Rows from block 4, named by matrix and row number. Rows with one number belong to one attention dimension. Each number is 128 + 32 x the weight over its row's rms, rounded and kept within 0 to 255. All counts start at 0. Numbers have three digits each.
# q: attention query (model.blocks.4.attn.q.weight, 192x192), inputs 0-95
# k: attention key (model.blocks.4.attn.k.weight, 192x192), inputs 0-95
q.31:161129095153085161191188131126111110154111129090167166170142205079128177112138126164115137176111096152143113103102096115081065147126167120147135127142165121146141111138128161097143047129105069130182135106156132100145116124172077116136064110127116186095130087150104139112087149167133180160
k.31:095137139095034117119091102096128121110101212115088139147097104116104137150081177142123131086126112090112083127128113114145080109170174114105106176171143146059093176109146085131141130100103122138155133077110139139064066086156094133126122119106137101077098136157139113150148142086138152146
q.32:133099118144135138140159123092143130129120077143200174183109120055103100100109095145201140166117149162128119098177085097122161098153155166086124116160177124180087021134164132130093164119161104101158131181170131128099154142148148114158141101163109150116148125132123115102145084188063159163
k.32:144205077142115059151096106086106137146108152103096149119159112150094169117113140146062107089113085111134083130151210193135139152121034093149127154090160133084163177081095193148150176143145060133080104094109146104080164165082123091138151144099128158129136094148125163184119197139145095126
q.33:141125144094146085125131106103075145143159145132123096135129184101125115063126090089143056220124076120129183069131132161130085181081116171107118167184168117138091173132110173113102111111137127111142196119129130149090116175129089082192162134116149151141181174114133133162142217167146155123
k.33:161065056111173162179088158169076155095139126141113135087109087133119114135133158062153167105116125129158123149140075100162148067125124140118147194114131121095145102112169111072091134085176121092151160147089146184176133138137172107090125110133051116153136081139179197096094157148058179140
q.34:154058143101074099131156152177145136175234107140093093117100105097142108135141118114126101106104135204198153147161165093148092114190175176120139100141106097134148122103126166117118133153100147118118110138113162129091148159178161129101121131160088117129113104076111122109135116137141117142
k.34:052142128135077117173112144117134141135158154167098168212132132083119103077116157148167155131107121121120141124160141167136106130096122117121136155144197199088106157116149121137128142139143164109054130091169147130173142125127154086107153102145081081119131182109096094085156090088146133145
q.35:067139181104112151127152192131106060122097132095081143082130095124132143158181103140129129129130103115159160156125160178161134103094085112167132089091147114118116169127120128177117131128115183146194087166155142073180146139083107088131084058100145161128067119084125114161115117144126106107
k.35:107097133124138129169190179083121185129165092103146155077081131150102184166118115146105150094147044137056144111112134060160149177156153123158099153123129143211158122064142089140088159144177127105140134128212114185115214135179142155156128134149147126073134137151084126128160148128173125151
q.36:113185137132125129107185133118102143192115171106098117127186104111091135069112156155136110162167159134156169160171130132170138170089138187153119134151123104163102095202190111114177089128127140079106158149101088179085141083080150178135117096176139105126113134101117100129100135092092102119
k.36:110082104215103122061102122085127118130119116155216111111108099142129161118131072079113124163088074161174127080159131103130160118140165132120146100148148131139157150105166182165130131106154080124171166145086134048093068117154137203110142092084113160125080090097128107148144151118133104125
q.37:195109121114135156137081152087164149180150149146111124118064180147066121127176133121151112134182155045106166178130150152102117100131160102142116102112174082105123108143128139122128134125141072102085118142103075124173087142160117124094110111174090115147144126115141137121105135065082075141
k.37:208128098189166128152122092146113079154100209113153118175197132194185158146187140178119179112135096147133112092158155093161155159191102170116175140153130100091131103144144101112089172161077098104145141102089119136171033071085087119123148113107126115144116167118145101182107150118131178186
q.38:137171159126137122131120152157190174099119144159167174097118144123151140136170151178085109136127159161124145146084144156039114141111155132140139147149121095128153179129122092111128162119191141116118124146113123108118096120101147160149134167126131124138174153146117124130110129057112134106
k.38:198125158134137170166122171086097182107147151074117066211146165095146124136036167163130142118156114123145177134130147121104149117117159164168070147105173109101132095146055105187109099120128071155156108114069103107147083146096085113084137108172118169115162133134163156139092150130119084141
q.39:188164161161163132140092135155113143119122168140128165149185104106115148148149132075160123057136124132163085064157048058093117141084121143126130138172134183137115093131176052110095159128110136170121146132163133126163174098145140122064134109117112100154127082118171151141149067101134111109
k.39:160145123081217134081164115168141145123066128148109071127071135223142176070127113163168184096083149142098086132089173136154129120139128129044139112099132135146125144110098120146083102124202099135175091107115148099153114176150122103101120197100148127110155175132117134155094129161100107127
q.40:169126109129186121152083124192169146129172116213088116158114084154117138133105120181033140159170102156141133127115084137143044142107075144099118149132129153097166175144106101100082117129101093132086114126171149145153101100087133123104173162159099117157108182106184142164088078124164115148
k.40:146133180086138124126118145124151102173190120140192061176145162085104150098143105140209158158091124117092110158131119138075109170116088104195170091121088136097122143087142135099144130100124154131131158052126161161166183165093144164214068139102074074081116126152157135131127076106119176130
q.41:137146135152122095165130130134108083120128141126155181071123135165127108141141153105148136130139158170117091197142103144061163130117147119130114119150075134080117181101120166074095137159164111173138102160136168206070071178194112169115105155151102143101094077116101141130102108093106151153
k.41:105116123113119123106108090159144087074116163135112110146131123085142116136188109166206115119175179110147134144116130085159125069103179105154183123158140113141193142068116117097145124132151119165075178148150120139120148172160122130112094162107067118193136046118104136090139111130194150087
q.42:152142211112165172174107126110170125170183082161071111130058124127113097105174119138116127117058134158162151137130122147069115167057137125160088116120041115126154088150080134146135106115123176106164128170120106192129156138135124167140131190122144194064115104151129111100135110162079132140
k.42:149107112144132146131107029129128164109113166119118147088162099150154146117153105124177130127138135175102151132146171107088079163101140167065059179144151142186144159193104100137055112153136139118072083131105123097104158162119094087118113050146136090090147168114106104118119124146101135118
q.43:150126136080146134078145101164067093189138153140113193134123143095115089124130116127125132057133151108162118148152085095162176194083098134123123120103155170131087141120145136140151094165111139107123137076189112115123090110077147097109150114116140104094156050140161137165147135152153099127
k.43:110108164129097174068097131132179092149123136155106107146106106164054105148071129135158158137085131187090161125077198139169128124147154183127164127121133093175111150095173181109183117150142144147108161135072179192154175109131175134103127102151083131181143147082025120103152148120135104120
q.44:118113098140111111136134121123113134145146159147115138120119178149108120116133184143155128138213089115077148157112135107067034090168195116125220158030108130093102089153097136111110110124139151123144092159163130113104102149125146143081157171130171120121145134111150156145134198120135146135
k.44:075131171109080105155160108120126137112123166128103192117122156138155099248106185106071194116113148104086093076108137130090130118090087100192113100202189078102111167117119150149133109176192095139093109154095125141180102095101084169096117123163158181107173113112139159171098163184124147133
q.45:153133111128159097083087171115141082118075110170080147175163127132094165155104152150065158133116153172110141117135164128106108121115153134160135059105128122115109145111138165127152176082130117104054147138138126154120142125115081166127122116112163083177114132128166119149081149089117117144
k.45:078160105154151160129137124112079155148139137147115106128149164109101149107140080112086054150103118114117180109110118111112089108119108095143125131106153122157154096162139119121127078159195114064134116159134104199161124070041117096169133051099051152138070136179061132109125148167135115112
q.46:166118148117127145146097214181129157208125093121151117180138149134063093105154153061154114114076112118102141136157080114161079147151124160149228075066128113136113081126183122154098135097060101136135113159144130171103099102126115126101176154126113173072084140126129081092101162147123031111
k.46:119135154189124099124088069160147065142110084065176161116171123196134191123124124085109108076113153178127083147147135145198150045104128175093084063132117115100116169069098181133161117093150077126152185125122114069172114135076141150168169165134127116208108150107122123111128137182109104145
q.47:109131132184066139149129126141117139156195122143108117148160110119172178101153128130145166097106125105065124112099107142141160123127140127033165115131099152157090079121170105120113199171147106090120158115181145124130117131156231139181146115181188114127117154095152092160130157129161132119
k.47:176144086090118112100074093163168151193196106199135050127108141064128111153127151094137129118144107171139059100143138133156155162102154095162115124154143115123081113184166146134109107130100158134169137036155097076098133109149089082136135121191106130181164130054133120112156126084127068122
q.48:106129137184092144058147137104072107132087145111179106136137156121074129153096075143096106137118150151103160134121185090064163158145149127187121088112071171161147164122049120118117112179122142174111103099119182126086181107188186136137138142151116097097083103185106160127107095167111161094
k.48:102181082080133084099081128129112145108135117095070174131110191083119147138177106158184105160088128093114109087192128160151179177151147164130147143155088141096111105105143172047168082112154085098165141164079122147107150154154169124163160164081103139147152101138176155131130163131093126100
q.49:165169133125079164163103140127107121121161109157132146087123139141125081095171099124112133117161092129153056144108103113159094127086163110121104104111083134089142123149130116066153099121164114105100093112091147173120094105106139138129093094129164152146116194153099146107078093073088121181
k.49:143147142156128093100090154094144054152102144110143105094155102115119092185191158109077168127121130192143078124116128123122135145154123140163188156091116063152117151119177175106160105136181143109090076101111089145132152122133126117152112116139121093158093118104127090174152110126167176104
q.50:080126173152122108118125143074122167138115106116123102166133133121130070092109148166105107107126143067118064145165054121146125117054220111163113149116088103104170091136126073111137146129171138156125102133169128168113111159126142154165158185128151182093184193149135119117107117180162174082
k.50:191150119138135132120157077105116110151101138159174177178180163145106121129111146107151153166169112179149131144106158113118134081113086093109142103120114170144112145128116104123147099138114093109148097150094075173089132158145168142130105108130164096121161126173134183163098116126113135097
q.51:114175141164150117151138129145140110122141135134093142132111126094114175078170117155141104152148171130102111148149019140121102136111161141126128172147099120127144138204096185113129101085118118129150115161135133146058111121146091136167118144132174100128163106163114061162114133097152097044
k.51:176170124124096125153091084070079174142131132151113160126154098123125133147135168095065093172113153160195125109162156185129131141118167120118156103105148120148182114133114115143156074110128093154091097135067064091136120152173170132109122155128104137131098105159089135135071144122079133164
q.52:208193171094131146052100109139139107109142148115114163169131096123079097145140109110139137108109087126165094075119067114146146173177127164112148113168105120127115096109159138117126116132136122116218130051139151141077145170112106131098152128120090207110102083121140089113115155145188158092
k.52:042103104100124129094099083170188142179088055149139151092180070103135124021075137098126175126100165118129073091148083118169174097128149182113143150106149192116093167140121143126087114131115103125083135180147145088086122162143136085124134109094106146149155135085139100163150156146119050132
q.53:088106092148161090097074112119164153191114175094136136095153140132126154135147109133159185128136171113141100071136091106125122188128134146135111142160141115172119097084136055108087138174035137073145108084130141130159104116184159154136155154109106200087170129138191144115118131150150141084
k.53:140118130067112092117142143131139141141135055152093139088100184112076072103129107138151092097147138161181172099095161118141095082149111139122111172129135158097109128126175152199149156117088135155112153151136105074136132135128172155123101149106135125132165090112122188115107060132157197189
q.54:140132123148129103104132141163155035140116129157126164123119172113115102155143103171071092183114145170105166134109145142135111131179187096197186100118091105150154100140076182116185126129121092115112160141128158131136087058125099142128122134083104138192111106147102178117135131092086088087
k.54:063093126168141148168118156093117134105142125105106113166114108091173159136081143107083191130119079121115099175154109142074137065150144086126100132089129096136192136116122166117112188074112058156134175148079167145181128128123118085128106157124102086068097141125149091127123106136104114186
q.55:132114151101108081100142201148087124157146094116115143100105177106091154081162117163100119124106126076153114124117093174157076175104134124165092173137173147122122099140110170114091151130133145124158129107164206156169082148089124110114137124195146115073073148061106086208105143158133138098
k.55:146137132128119072098106117200190125116104118134094116125192110114098145108084136094083151126116121144139146074154129121164211073123085128126150098101134132107186146131133167074105095058140154108140127091126173067103096106148131130107134118139143179180172102167163089072086082151154074103
q.56:112094124100121177081101162048112153129095141127141131102130201087115092100182081151157101134171141059175149166151132132109120158145151151134171119089108122050189135134131130151093075204100148114101077138156156109151182150076145178114104135124119117037143097143071154127114066080143178175
k.56:142106162061135112123109129144152102127158163149144147092116131146146166134148082122124143108136195143155146052113190172106138166115046135095068126101107122110174134133136115098108163141148111101168120138099152147088136131115170115181144095127091043144119070052102142103159139138136130151
q.57:149103136086142132152166106092125134106165115183076183172137113147137090059151114175110106118037123103129116170103150183144077093088152112121116226129127177123127154163075138115084090118149156146105122150121128130104147111067164175073164123100102112127108153127102133143167127150141184039
k.57:096095112139102144095168082144125161114116110104144109117158108106111127128080106124195094107120063112127148143101085137126107148072076128137115122124147144067139195154118153079105115165104100120160148138140073138113103188139163140169147153117122102131117090197091129123135132091097144149
q.58:173138117156142120119124139129115166150108127106087118140092118145110142125135190105130167136133121137133091116170075101154131115077125149147152153127160100138127124144180141115124099075129111140175184091196121151103142084114127089074164120165183161132082152081129073159126155097124074148
k.58:139064146088117090117129114106075114169087053132102107087104157098099125087167162098163143110126144121140120135160137130187130121126084135100132137174128089148230139118132104153133153137139144151125153202111184121097068100126152162159136112107141188122098109121113154167115139142146139195
q.59:177165141139132066105139128135124128112194128131064116129157138122176091106096181113174108144127209097146126125146089189087170147106117155149122101141108119181162122098177170126079138096088143096117146150045099137124120117089137169155134102142129092162124131147046089156166097110115093130
k.59:143154106134164189142108178111043182137075088142094143114164141142140137126119132145145104110100088199121106155140145131111134065055118114142149162103118174084183128114174110148152093188099066126204139142112131081159110121136141129140153091170133143117202130157166134129076106101101083122
q.60:096166208161089136146123149156144146137131134139125081138134088114164075080187101109164098121169128129125113151102123151126090068159150109128148107117136166120181133117142104172157115105123160132094145114128124157126115134107114166100156063142096109112168186132128081159063137132138113172
k.60:153097085125163141099165083113143092148140092119128145156135145185130139130160153142116142154107111175127141100153136133123152142079149147143093086153115198123143153164156149108064137156136088093143164197099132136135097165097126109077147123125110070111105055098180114089153180110046130068
q.61:094149138153111139118118104187148136162164116088108186089129044183170112144146134163144173100101169120155120120163192139181099121100133172072059118128187171108118158148117109171127094134075139143178065111161172097103134120068152152075138164127104118172127058100114076142104122156111122089
k.61:154126065109119103137065076112141143095154126155170080197127138170163089095108155114130083071138155140109138131125119110129106167129137132141145099171095117117094086110125149134135156105155177159173140156154130151089180059151159174184092130091139120134104234092161132128125088162124066151
q.62:106094153134112131126141162190170092110172145127158098114109092197185046132135143151148171086123173160110124105132088131090168149103119114137092117151065167154096097130160130071082135118068155109071147137163101137093175125187193121120208130095105077138102120117077095082172143128134129144
k.62:091169130102194162080167180097087118104154107113104084083164118108123138168122072135149116120040072122156141142131159101104069171177091134109133129115120147165114147106139190134183175111131189159142151093146222116127157127072142133128122087134135139151167123151092117097144104125132141111
q.63:122160096101189126171096128087127144128199128117131154113169128140136096156170078175148106170166083119161122114080096102068133074117115112086097145139144171084157085155119081125042149159081154161130180125122143114109104165133113107120115105086166114125107144129151133098120162096134167126
k.63:166103203099112134086103125099103096080146150107095079136097165172143110165092132168102115095190099121139081178087138145105080109111084073113138117148135124129086152124132100175095147153114179131136121153079213159114124197187101092098091120090127214096207129117076132137133136085154127156
q.64:149053138189145114123066129101195157122120092128136134155156148181118102166132145112133161090111152135117120133133165092125114162135160111151186136119123149123144120194161119161141114163176110135105115173116113103131078135091161121099177090132118123154131194135114127111101122106106072140
k.64:167081123104131128066115144076184107111125108141124077127133072161177106163106099070173124155052137153165145102147177133146121084117114109125169067129138111120181081146110104110144139116174155090148096126051104126164156133146138104144161118127123118145135203178158109110085093141092166167
q.65:111101124117208127127094113085165118099110098134130109162114154103126059122172106152146098182123153142085091104129076106116146121166134081168159145138034113134158082137069196032090136137141116103151134144121113126126141163114127178194169137136106140123123068153153152122134120134159162117
k.65:178107177157128104161088135137127122133066142113129145117171037137145142139165169137131190096103107135106085115124075133061143111170170076122133091099109130140161093146167137186107138124177112118148152094053045113148135176096190168154150133165091176154132106071089134173121096151102129112
q.66:183112234160154120091097130070191102090145139125119138151145156082084139121150110148132208123053147144137116141165158111122122108175125152159132124100140118109135068188123139060177115109117086130164128158048107155130098155174136087141128152156139134119085174138119168123120143177099133112
k.66:153104136111146169110116095098166122171178122130145170156155152157155120116105111104118142132130187106123107135145131112104122133085123118169121106146072152110144146115120106120159077066168042123162105136062122069093135122113102137103132092115166102123130179166159183144119069180122093122
q.67:132140099115160111138126150097064192113104151090170117158181120117107083166136157121091129105156123124121125133162077095115061086096144137119146161157076126149135134116124135088189046058090173153139169122095113159140099103112142082084131159116150132119049149091062159175138147126153100121
k.67:142165133134062101120131122131113151124080089080142169184099155161162079161174113151161145115105128176109103140062092167087145112170135142133106143164104190186106094146132134097145133188154060200094106152105139104137106100043138079164156096127186201135089131121140114152143135142116126108
q.68:104126155129126147130116090064129157166146104163096139137159102110038123147104094168152114108095132065131145145137140142096122127081130138118118160136087095124099111098132091157100150156162112050130138184155150091163105153129180152129067156148136100125080109171164175109062129087130155145
k.68:089116157153127148194073062141128113168109112155094156146133059125072085111060089101114079100210129104131117158165096071136163113173149073149119134177124108153120128117140157136088100182129118124230136125123142152120094072100125196182125177070120164141122160123128160190123127180126104152
q.69:070181102146136163084122085131111152168110170125175140134158124189173180084139120162158080146124099167145073141152119153122136103078072116094104080147143113110111101108114110125123104110161122121117119063122181159150118098061069119162090124155071144083118110116122126176156084186125216067
k.69:102138116123142095048157117045110174141097173104135184150125110117105103177118152173134105182167113168125097137185113112122168129100152114143119111209118114100115120129113136130101121174089134151163146128135151060082125136119048134134102142115161158126135037095155151123127212151186076115
q.70:085149111148137128130167082151177136082115130113134111149150144123097178153118150189103062109101080094164154088094147124154170116110141145153166139163167149155157179094095099165159135150166156188079151134157087084069145150188109072199079121171111137117124114113140115163121099114157138091
k.70:132120066125067125122169170090139105096097127131077133166090151095165136139151125097087121101085166116079157144135124119129124116168131129141143150116130099152185109096136039139153128091165162047115171072095097102114151100112129143054157156139215205157178109128186107148099151111120168067
q.71:120141109159087138110133181126112085140083118163144081186203158076124049110131141095136120137148157069124160131222158144126140109102119153154115155114106131124134157117108153109146117088108066179135158141144089107135147120173096144109088134131187101098133119062097096151192216077076176145
k.71:141100121179063148170198144105097095103110135096097153182148162141171143099096126113092129132123142163161079101084095138132072164172137160118085147137167107155180124151113110128120106109165104159123113134185127164151128124130075104179130067137148135102165184110122174108163107093065171127
q.72:148154117102151131107146111181096214135172086132142151141161093132103120131150159110116130110130106098139115126136170099147090149141149112165160088145088130153102129142103108140176093157077113101091173160144144106119149161153144052138094119121103128157129115067061136122136080092055113056
k.72:149148190128096133101166107137114168121129158168103141107108106072156189127147176059134140134143117099150125154175127080151086142138132118139103104132151175112098107120122151095121100161134116153118184124179191070166160121115169085127136109065153063143106120045134105133202149136110105106
q.73:130088162191171100128137091096167094113137131145129153093081156122086108090184166120139140157141166187118050175117138078056102098155160117098145122163108070126112105123089131121111189176210079115133133130139107129108134064089152108170099146143115137172145092154129140144158104209178125151
k.73:122140188123166114132102125137137141072158094116091147151110146115086125105193138130164135128152132138102130123164091137120109060120099100135175144130149144138135125096113091167090138099138114081180116122114144107110195079049133163124164110176178133198150140154147166128094113122143157134
q.74:117140095155071114109157104161063185178157175143123189142139169159124126107128127167147120135170155206145115126137141151112135162109078155102114125165128126150134156104125125198158111156092125162138134115138181140121101150126104107116157122116138149134089175155111108181097135172185081132
k.74:064175075183152141138138133186081158110124187142065167147124079131137096140154114171127116130127126172122110083102151130122115095087125127094097148144120164141109144148165090106114070148116088070177197154169144155073040135131120148166094156153157093171154106133107067139108116140148136177
q.75:156184123135107135163125153124124094052127149125112110129142139169127120124151142134115069085092179140103115132113136124148083088138082125157167136138162080156143100164083133081176165173097145099131097152112103128127158090093088166118132150161137101103136058129064168153090178093205073135
k.75:089170145145118178122143123126119060148093136102144159153112145140101126180186078164131130049137136091157067133074126129095159081071119097093040167104135136129105139125167086108153089113124158101116139137149131132095137096141121116105138140149136109156108117169110134144127107188051141114
q.76:111119106131139158141172115094194135111127082127112173111110133131131109129142129173096090119043172145152097125139083142127129072131096149171149160118104148100099165215139164176143127101105150141125092206119124131143064139151095141140090163110128155113134093120106100172113162090090122141
k.76:117141151127084121125124134114077084108098105118102099126125244163185081127158099105122129099118174097092148129131095182160159127154110125180148090089072096094140158077145092109147124095144100086117108116074133119141076131122143113123161108121164104116150140131157087102128207159127069064
q.77:183164108134103029104114107160091124136081101119196115146101160077161128065135170114114115141123097134151133064171115140157137144117179154102113116083126160175098100137158116119127140152110085166100104116151053081097049158201143130091118107161131135122156124107169122173124144126150163107
k.77:135150149101129146085171127148104109098115148100106084073137098162114181068159113125106161120127133119117132096092097148189138168121131098075106151147124195177091110137179108196069116128104144178128134141132156118115086099180141116074149130136100103064115151137239138142088158130227098132
q.78:139112104088126178070167120144146156108208164131128142174121093110156105192149081127119066137130103109155101094147089095150185200166123089071136096121078148193122195192141140115124112093127128123109114144183135165090143152087168091185097122146130078107154131115155104176187156114144106110
k.78:165120117130148141131162174174158140211107164103103124136076155232150186100113133138148131158092142139133104139118109099103123089116118098103110146082095099092150164126131092162149119166141088126143133171130151157123133096150190098128170129132159228100097095082111163104070133103138150053
q.79:151127135124110084117128102171158148124091179135113073141140105157130075115072076129134153133108174083079141097105172087127109139170141155131126180163156058133078148123101098139129172122129098210169091115134102168144163093166134173108141103104082147109169111209143178064189080162138141145
k.79:076143114134114079084181158109124113125123109156107117156106118126095119152077162138132121110159163133130088172125134156145088193138070205158171122029098113150143138103167199124147155138165102155131076173116071154217151118114079170103141101139114065154102146125105135094158155137169117159
q.80:124092093146155083084141135126121096091172119130138113120129104122150152148128109100079169079148155140117118162135167139082134119075157163136147160104101100173056077130157148116106133121246142152152055173147081184083094134131164153114219085143150093108171087133171068125080125159165163186
k.80:163106215108107145105087158126146136129153095062157130110163139171143224149133155147156203101150141143135148075148126154109119115107193172118139149082128119094168167086077075138127172117159150129145125095146127123107111129150117116104113137112077102119135142147105108108117108137118186138
q.81:167151143075169144074156094063162112137117151129109117121137159161159074090123162148150109195098064128102099122120050092174100120107127117145147069136050130172132141141108160069070095116044116080138148109142128022179096133115150143111197122113145142151166165170113139139159141091139142064
k.81:148061157119175170198103152133177094115107142175100135146089160147113087149130109140122133100108159111153071148115107176029110101160134114128161071129187184166188169083105136121104156039091116130170193141091144114125104116130093122099167129140163142172130111117122094087147162112135086084
q.82:115122168187094119140040112086161135133151113148153193160148153125112182111172119123113130059103218152160096181174136150181082098134118158129091069053153104072145135141160115158175098109083132103145076150122112091138084171133125123166133219120173192139102154101082151171081127136136165181
k.82:164163121126189076074135097132126170147149048115082152160118168111118143118115166094074109109129148150083112105132090070195172146149107135142168137131129132131144171173129140106135096151086100097125096115125167080060166133079132125141149146077088140100127137117123152159132110152100150127
q.83:165184135071111185095089104092198110094127114110118140079110114241101074130151112122161150152138116130114132118148125122098082096114086091133132110141153037177095153168135176144129134154165114150134081116168154181133163169159135130156185112208090156096079089122112163130144150128112112145
k.83:166120144111152145156144127167142125111120128104178158135126079189159133116161141114147130167077080122171119109102165161162094146150144135122158113096168087104110077053090078142168123092141159172153159084113120146207083117123086170102114132106106121161128140089166160102089113120061154126
q.84:142110102135179115146070132140099110185130137110142140159124122068141150083108119114115092122111125077092058139150084102163141160107047082150108092062122075153091093142106167102131104131171175135191097117135180103096177167112169100092155120085177132123163113118162115186183117101110131110
k.84:129148104118101103159133158087076090162145129132116047060084102141236137059104102201128023137167134102175167189139128154078140150113120171182119159171128103063102134182119153142121099134016145152142152127066163130147142118161116107136098128110106136166117130165121164131098098128150117093
q.85:181104166126175095145112142140143099127152122144145162081098120130186146170114127137126069133120175092146077139185132131100169096097153125181160127142064160108158148097149102136111136145145127149141114198101125148143124131097161097116103144045116147059099210159123113082125069115110171093
k.85:102090132065175113120132100145152157166104160194154168151118123100133064136115115152150142139149124111067104081129107143170159169080113179089087134128094136145106132170146146138104116118153076158114050137083134103084154100166166125101120127196109156229133156156083190117154105115139123074
q.86:126193110111068132096128126193140100140129156103150092077158101143127079120079124142158137108099106116097122069146070154100131124054126111132090128155185117146154143110131112126152054134076129178061126061115158104078129152142101183152150108144183151166116104093167130140153167160126155154
k.86:180139169088091101134137165161120201148126113092105094105130143123102188148197149151150128154088118094185036157078106126166108123110150166095107131118182135070192172089160138161067101145162142095158132107144163133145155149161096106098098137099128125067124106122135091152093148081170119198
q.87:121192132160116160118194143146118079187136139129103170124131135129138154115187074136124140150104116126101141133100149129116113164149092067143118101136110134164095090114150131123172165114129144150100132160151080173104182088099173137168228103200132122102152119084123166095096112166156086156
k.87:149148102166141081138112113118129107105097194117146107140116114122098145109206161187028113149079115153056153174142119042150074125109121126095114166105153139105162146120173124132163135103099136167115154096129124130078078105166134140130121127153105159063054093150142131179097129089159109132
q.88:119144085134080168098151110143097179121114093151145135153092108080157166118100166148133105140096151109146154098117117119171172121170148158062136069146079059111100214102073205115151098119120128112098155140129127135101146141152153102137140138109156114119081149129119186112127160133129119169
k.88:093123026099111129136086170109079100063139103201115143149118150079091123127112153119142099191095176188132133130103146202149155157107128181140114107187103074171131102174098134130105135122117164167094091149072183153129065139125119089124140116112153144132116098082135152142100129149176089125
q.89:201099140201143142117057145133192147121123133155069178116124107132122128101099114127106177136093144169155079065154138109123114080145161117179123157140115082131195120162111148099104164126149119129107118150141108148115131166123084106135130159173125151134138103155143169128104143136205138175
k.89:167102148137142114201109162097160194097126130122089088126113113086129136121153048088131154154116190136139136151117139143122091130114130100153099161135130131081182098084060135141077065095174141127160145111079091115124130167103119139105134160155137165159090163086137137116081123124136107175
q.90:089188135108066166106155146192084138125125121100121111138153166114154152138113118148127125111157087075150166200142118179084158180140200084127140146089129170162134120121154128134104202154128147139084167089138108173096120098173132122103131132105196117130143105122102105128121145048164063120
k.90:126163118188114087147169135126101135123151166031177125143091147116121140145118173113127185192148080112139150158121083198063095105147136121119119103143200099127104213132139132141158177119148136152167112094089137154162160128113150165152135129118142096119178093103149133194128132176165129072
q.91:089135118083164117124122093127121051071128165192106095142124142137084139087095135115117145135160173106166122087072147091191202111100094151132028128106127088113131070179134140097094114061138077133156097149182138159119077204123142138134092128122059148104124109127145132136082188118127171183
k.91:143116104091103151177103122081137125099073088151144097078094144181151099093118115154168122145158184169165107153158144153129137120188123119171083134092109139093083095126171095126159102104135179123123141158144148093159076161156126158148133141130080156104143062103139145124116118130083159198
q.92:176177122130088135154125202208146168115170158122105154062166133081082116091125127095136103120139140142115140141088152164117091132158153130144079130145101128099116143142124092117109097078096120105118114103198165069158180127124117135097149136176174111126204112114119076125107189148161155151
k.92:053140138106083128069091172103118185138106082098148145123112131160113155064130160123170158135110134107102096094147125121149125087138084136133150121123167160087150083142150117151092140142115106134172177148140146136096120128116093145128135083144079117102104158126146178181154123160145129125
q.93:082146123070147111172090134156143142098082160160141105120116143150152128092101162130129087119095143137088145044112113135118155130128148160085151131122126124168101198190121143127125160163126137178086157122185135130109163148126096141116074190108148175099188107183159144187113171097175115184
k.93:116153107131138143172197122131116134153100121120082121155143137146143180191165146152106176115151130131154087093185165184095103104127116123061138142068096093187128047118100118083142079153080149052096143173145133159166132128125058120131154153105134141162196134083131096141085094135110170111
q.94:125153138089084167102094198144125075169145095156138163084185115125121082150134099133143119114137155151090140185125114117066125067142150134084126108109120138152122147116124173097135175142155124115125158157074081093116147121122097131110141130104090078169172106180108109165112086138106184150
k.94:073114158094093123178111138100119127115133094157149164103142157103115109097127138122121138135174179085154157101130141099127085158137120140133119155087150101134087107104140126071158103160118148152119085118133177193135111055118110154094058128070071162178122168140153143099131152128100083168
q.95:105094123123137080129131161111160085165132080114144116167140096109102129163151157144105169138133140122176141101090143164119122200136149072132086093110135089173102164109067123102158172140181133166115080160171163134134191093079145120120151090080165125144148113144094180160135097125081170122
k.95:127118126105141095168064116108107154156132177128224093123118132144133099134223127172123140175138077122126219159157139159127108174117129161199078151141109140090111147180088090117178186109102155138110072123130109170207156140145124136107146141162097134152125085122050118148137110123118120164
q.96:165153112108129115140180112150154092159109122115170144109157082250161074123120116155149105124132117047130130167121140094146192130116150129152177158032125150108143131146121167124151137132022115114131107122105085145152104122148150120085105101152150113089070124119168152134100112148116133105
k.96:148130165146139099203102159134066166126170070096108054115110057160147158156129164042143084146132111096106165160124121099218115104128151107121106119095195095171145108120121135114163128092143067124129121138131121107088119176142139142135148143113213145157170156169129105144125099201087141136
q.97:150120164166105129090089148140159174067149103126057141146119172144145181144121082126158108059121142164081156089109157104159125166128105113196124091114100126141106122165098133151099134142105064179097162101110134091131128135115146077156188150160089157124174130078098128133140106134149141102
k.97:134137082195170163141222071100128119148138109132114122123122165092109143077082099075114109112169088120139091136131142152131134129071074125068081095140114190077201100146127160128117103132133097175130231137165171116088136166099112146134170142128136187152171076125126143112143095100080164108
q.98:183160149180147103110063168049187077115142080156127106126062089130120116097174103117125134135156140105141156158149108149121128151167181132153131079103133121119167099156127154125134107123134132079152152203145092168124091132124138122139093208170139146142139072126117095132079131099075031148
k.98:121129122112083152100125130165165127151150131148126088129126122158203089144195097146109131166129140180103126142164128121112108148031184134167148093132160167140159128143112045122137091137068121119143172124139171131162167136178194100127080101109127151088115159135110097208074090086129120130
q.99:106163125104129141152080193130111127084111097132172109149071140151072192114119133154108166162165172190070142149113107109161211136172115171115154168095093161145136061111133196114094100119116163207108139138113150162125104097132108148136142155121116118123136078141145102117136087117087129101
k.99:132186150152115138081088085119073146141111073138082093155206121196112135118123099104120146128129112087125116120099142159150113158151092118113119137147161137139124071136165124141105087109124174054113132060082129103085091139175146102160101148142156178188166140157153088087086132099184137134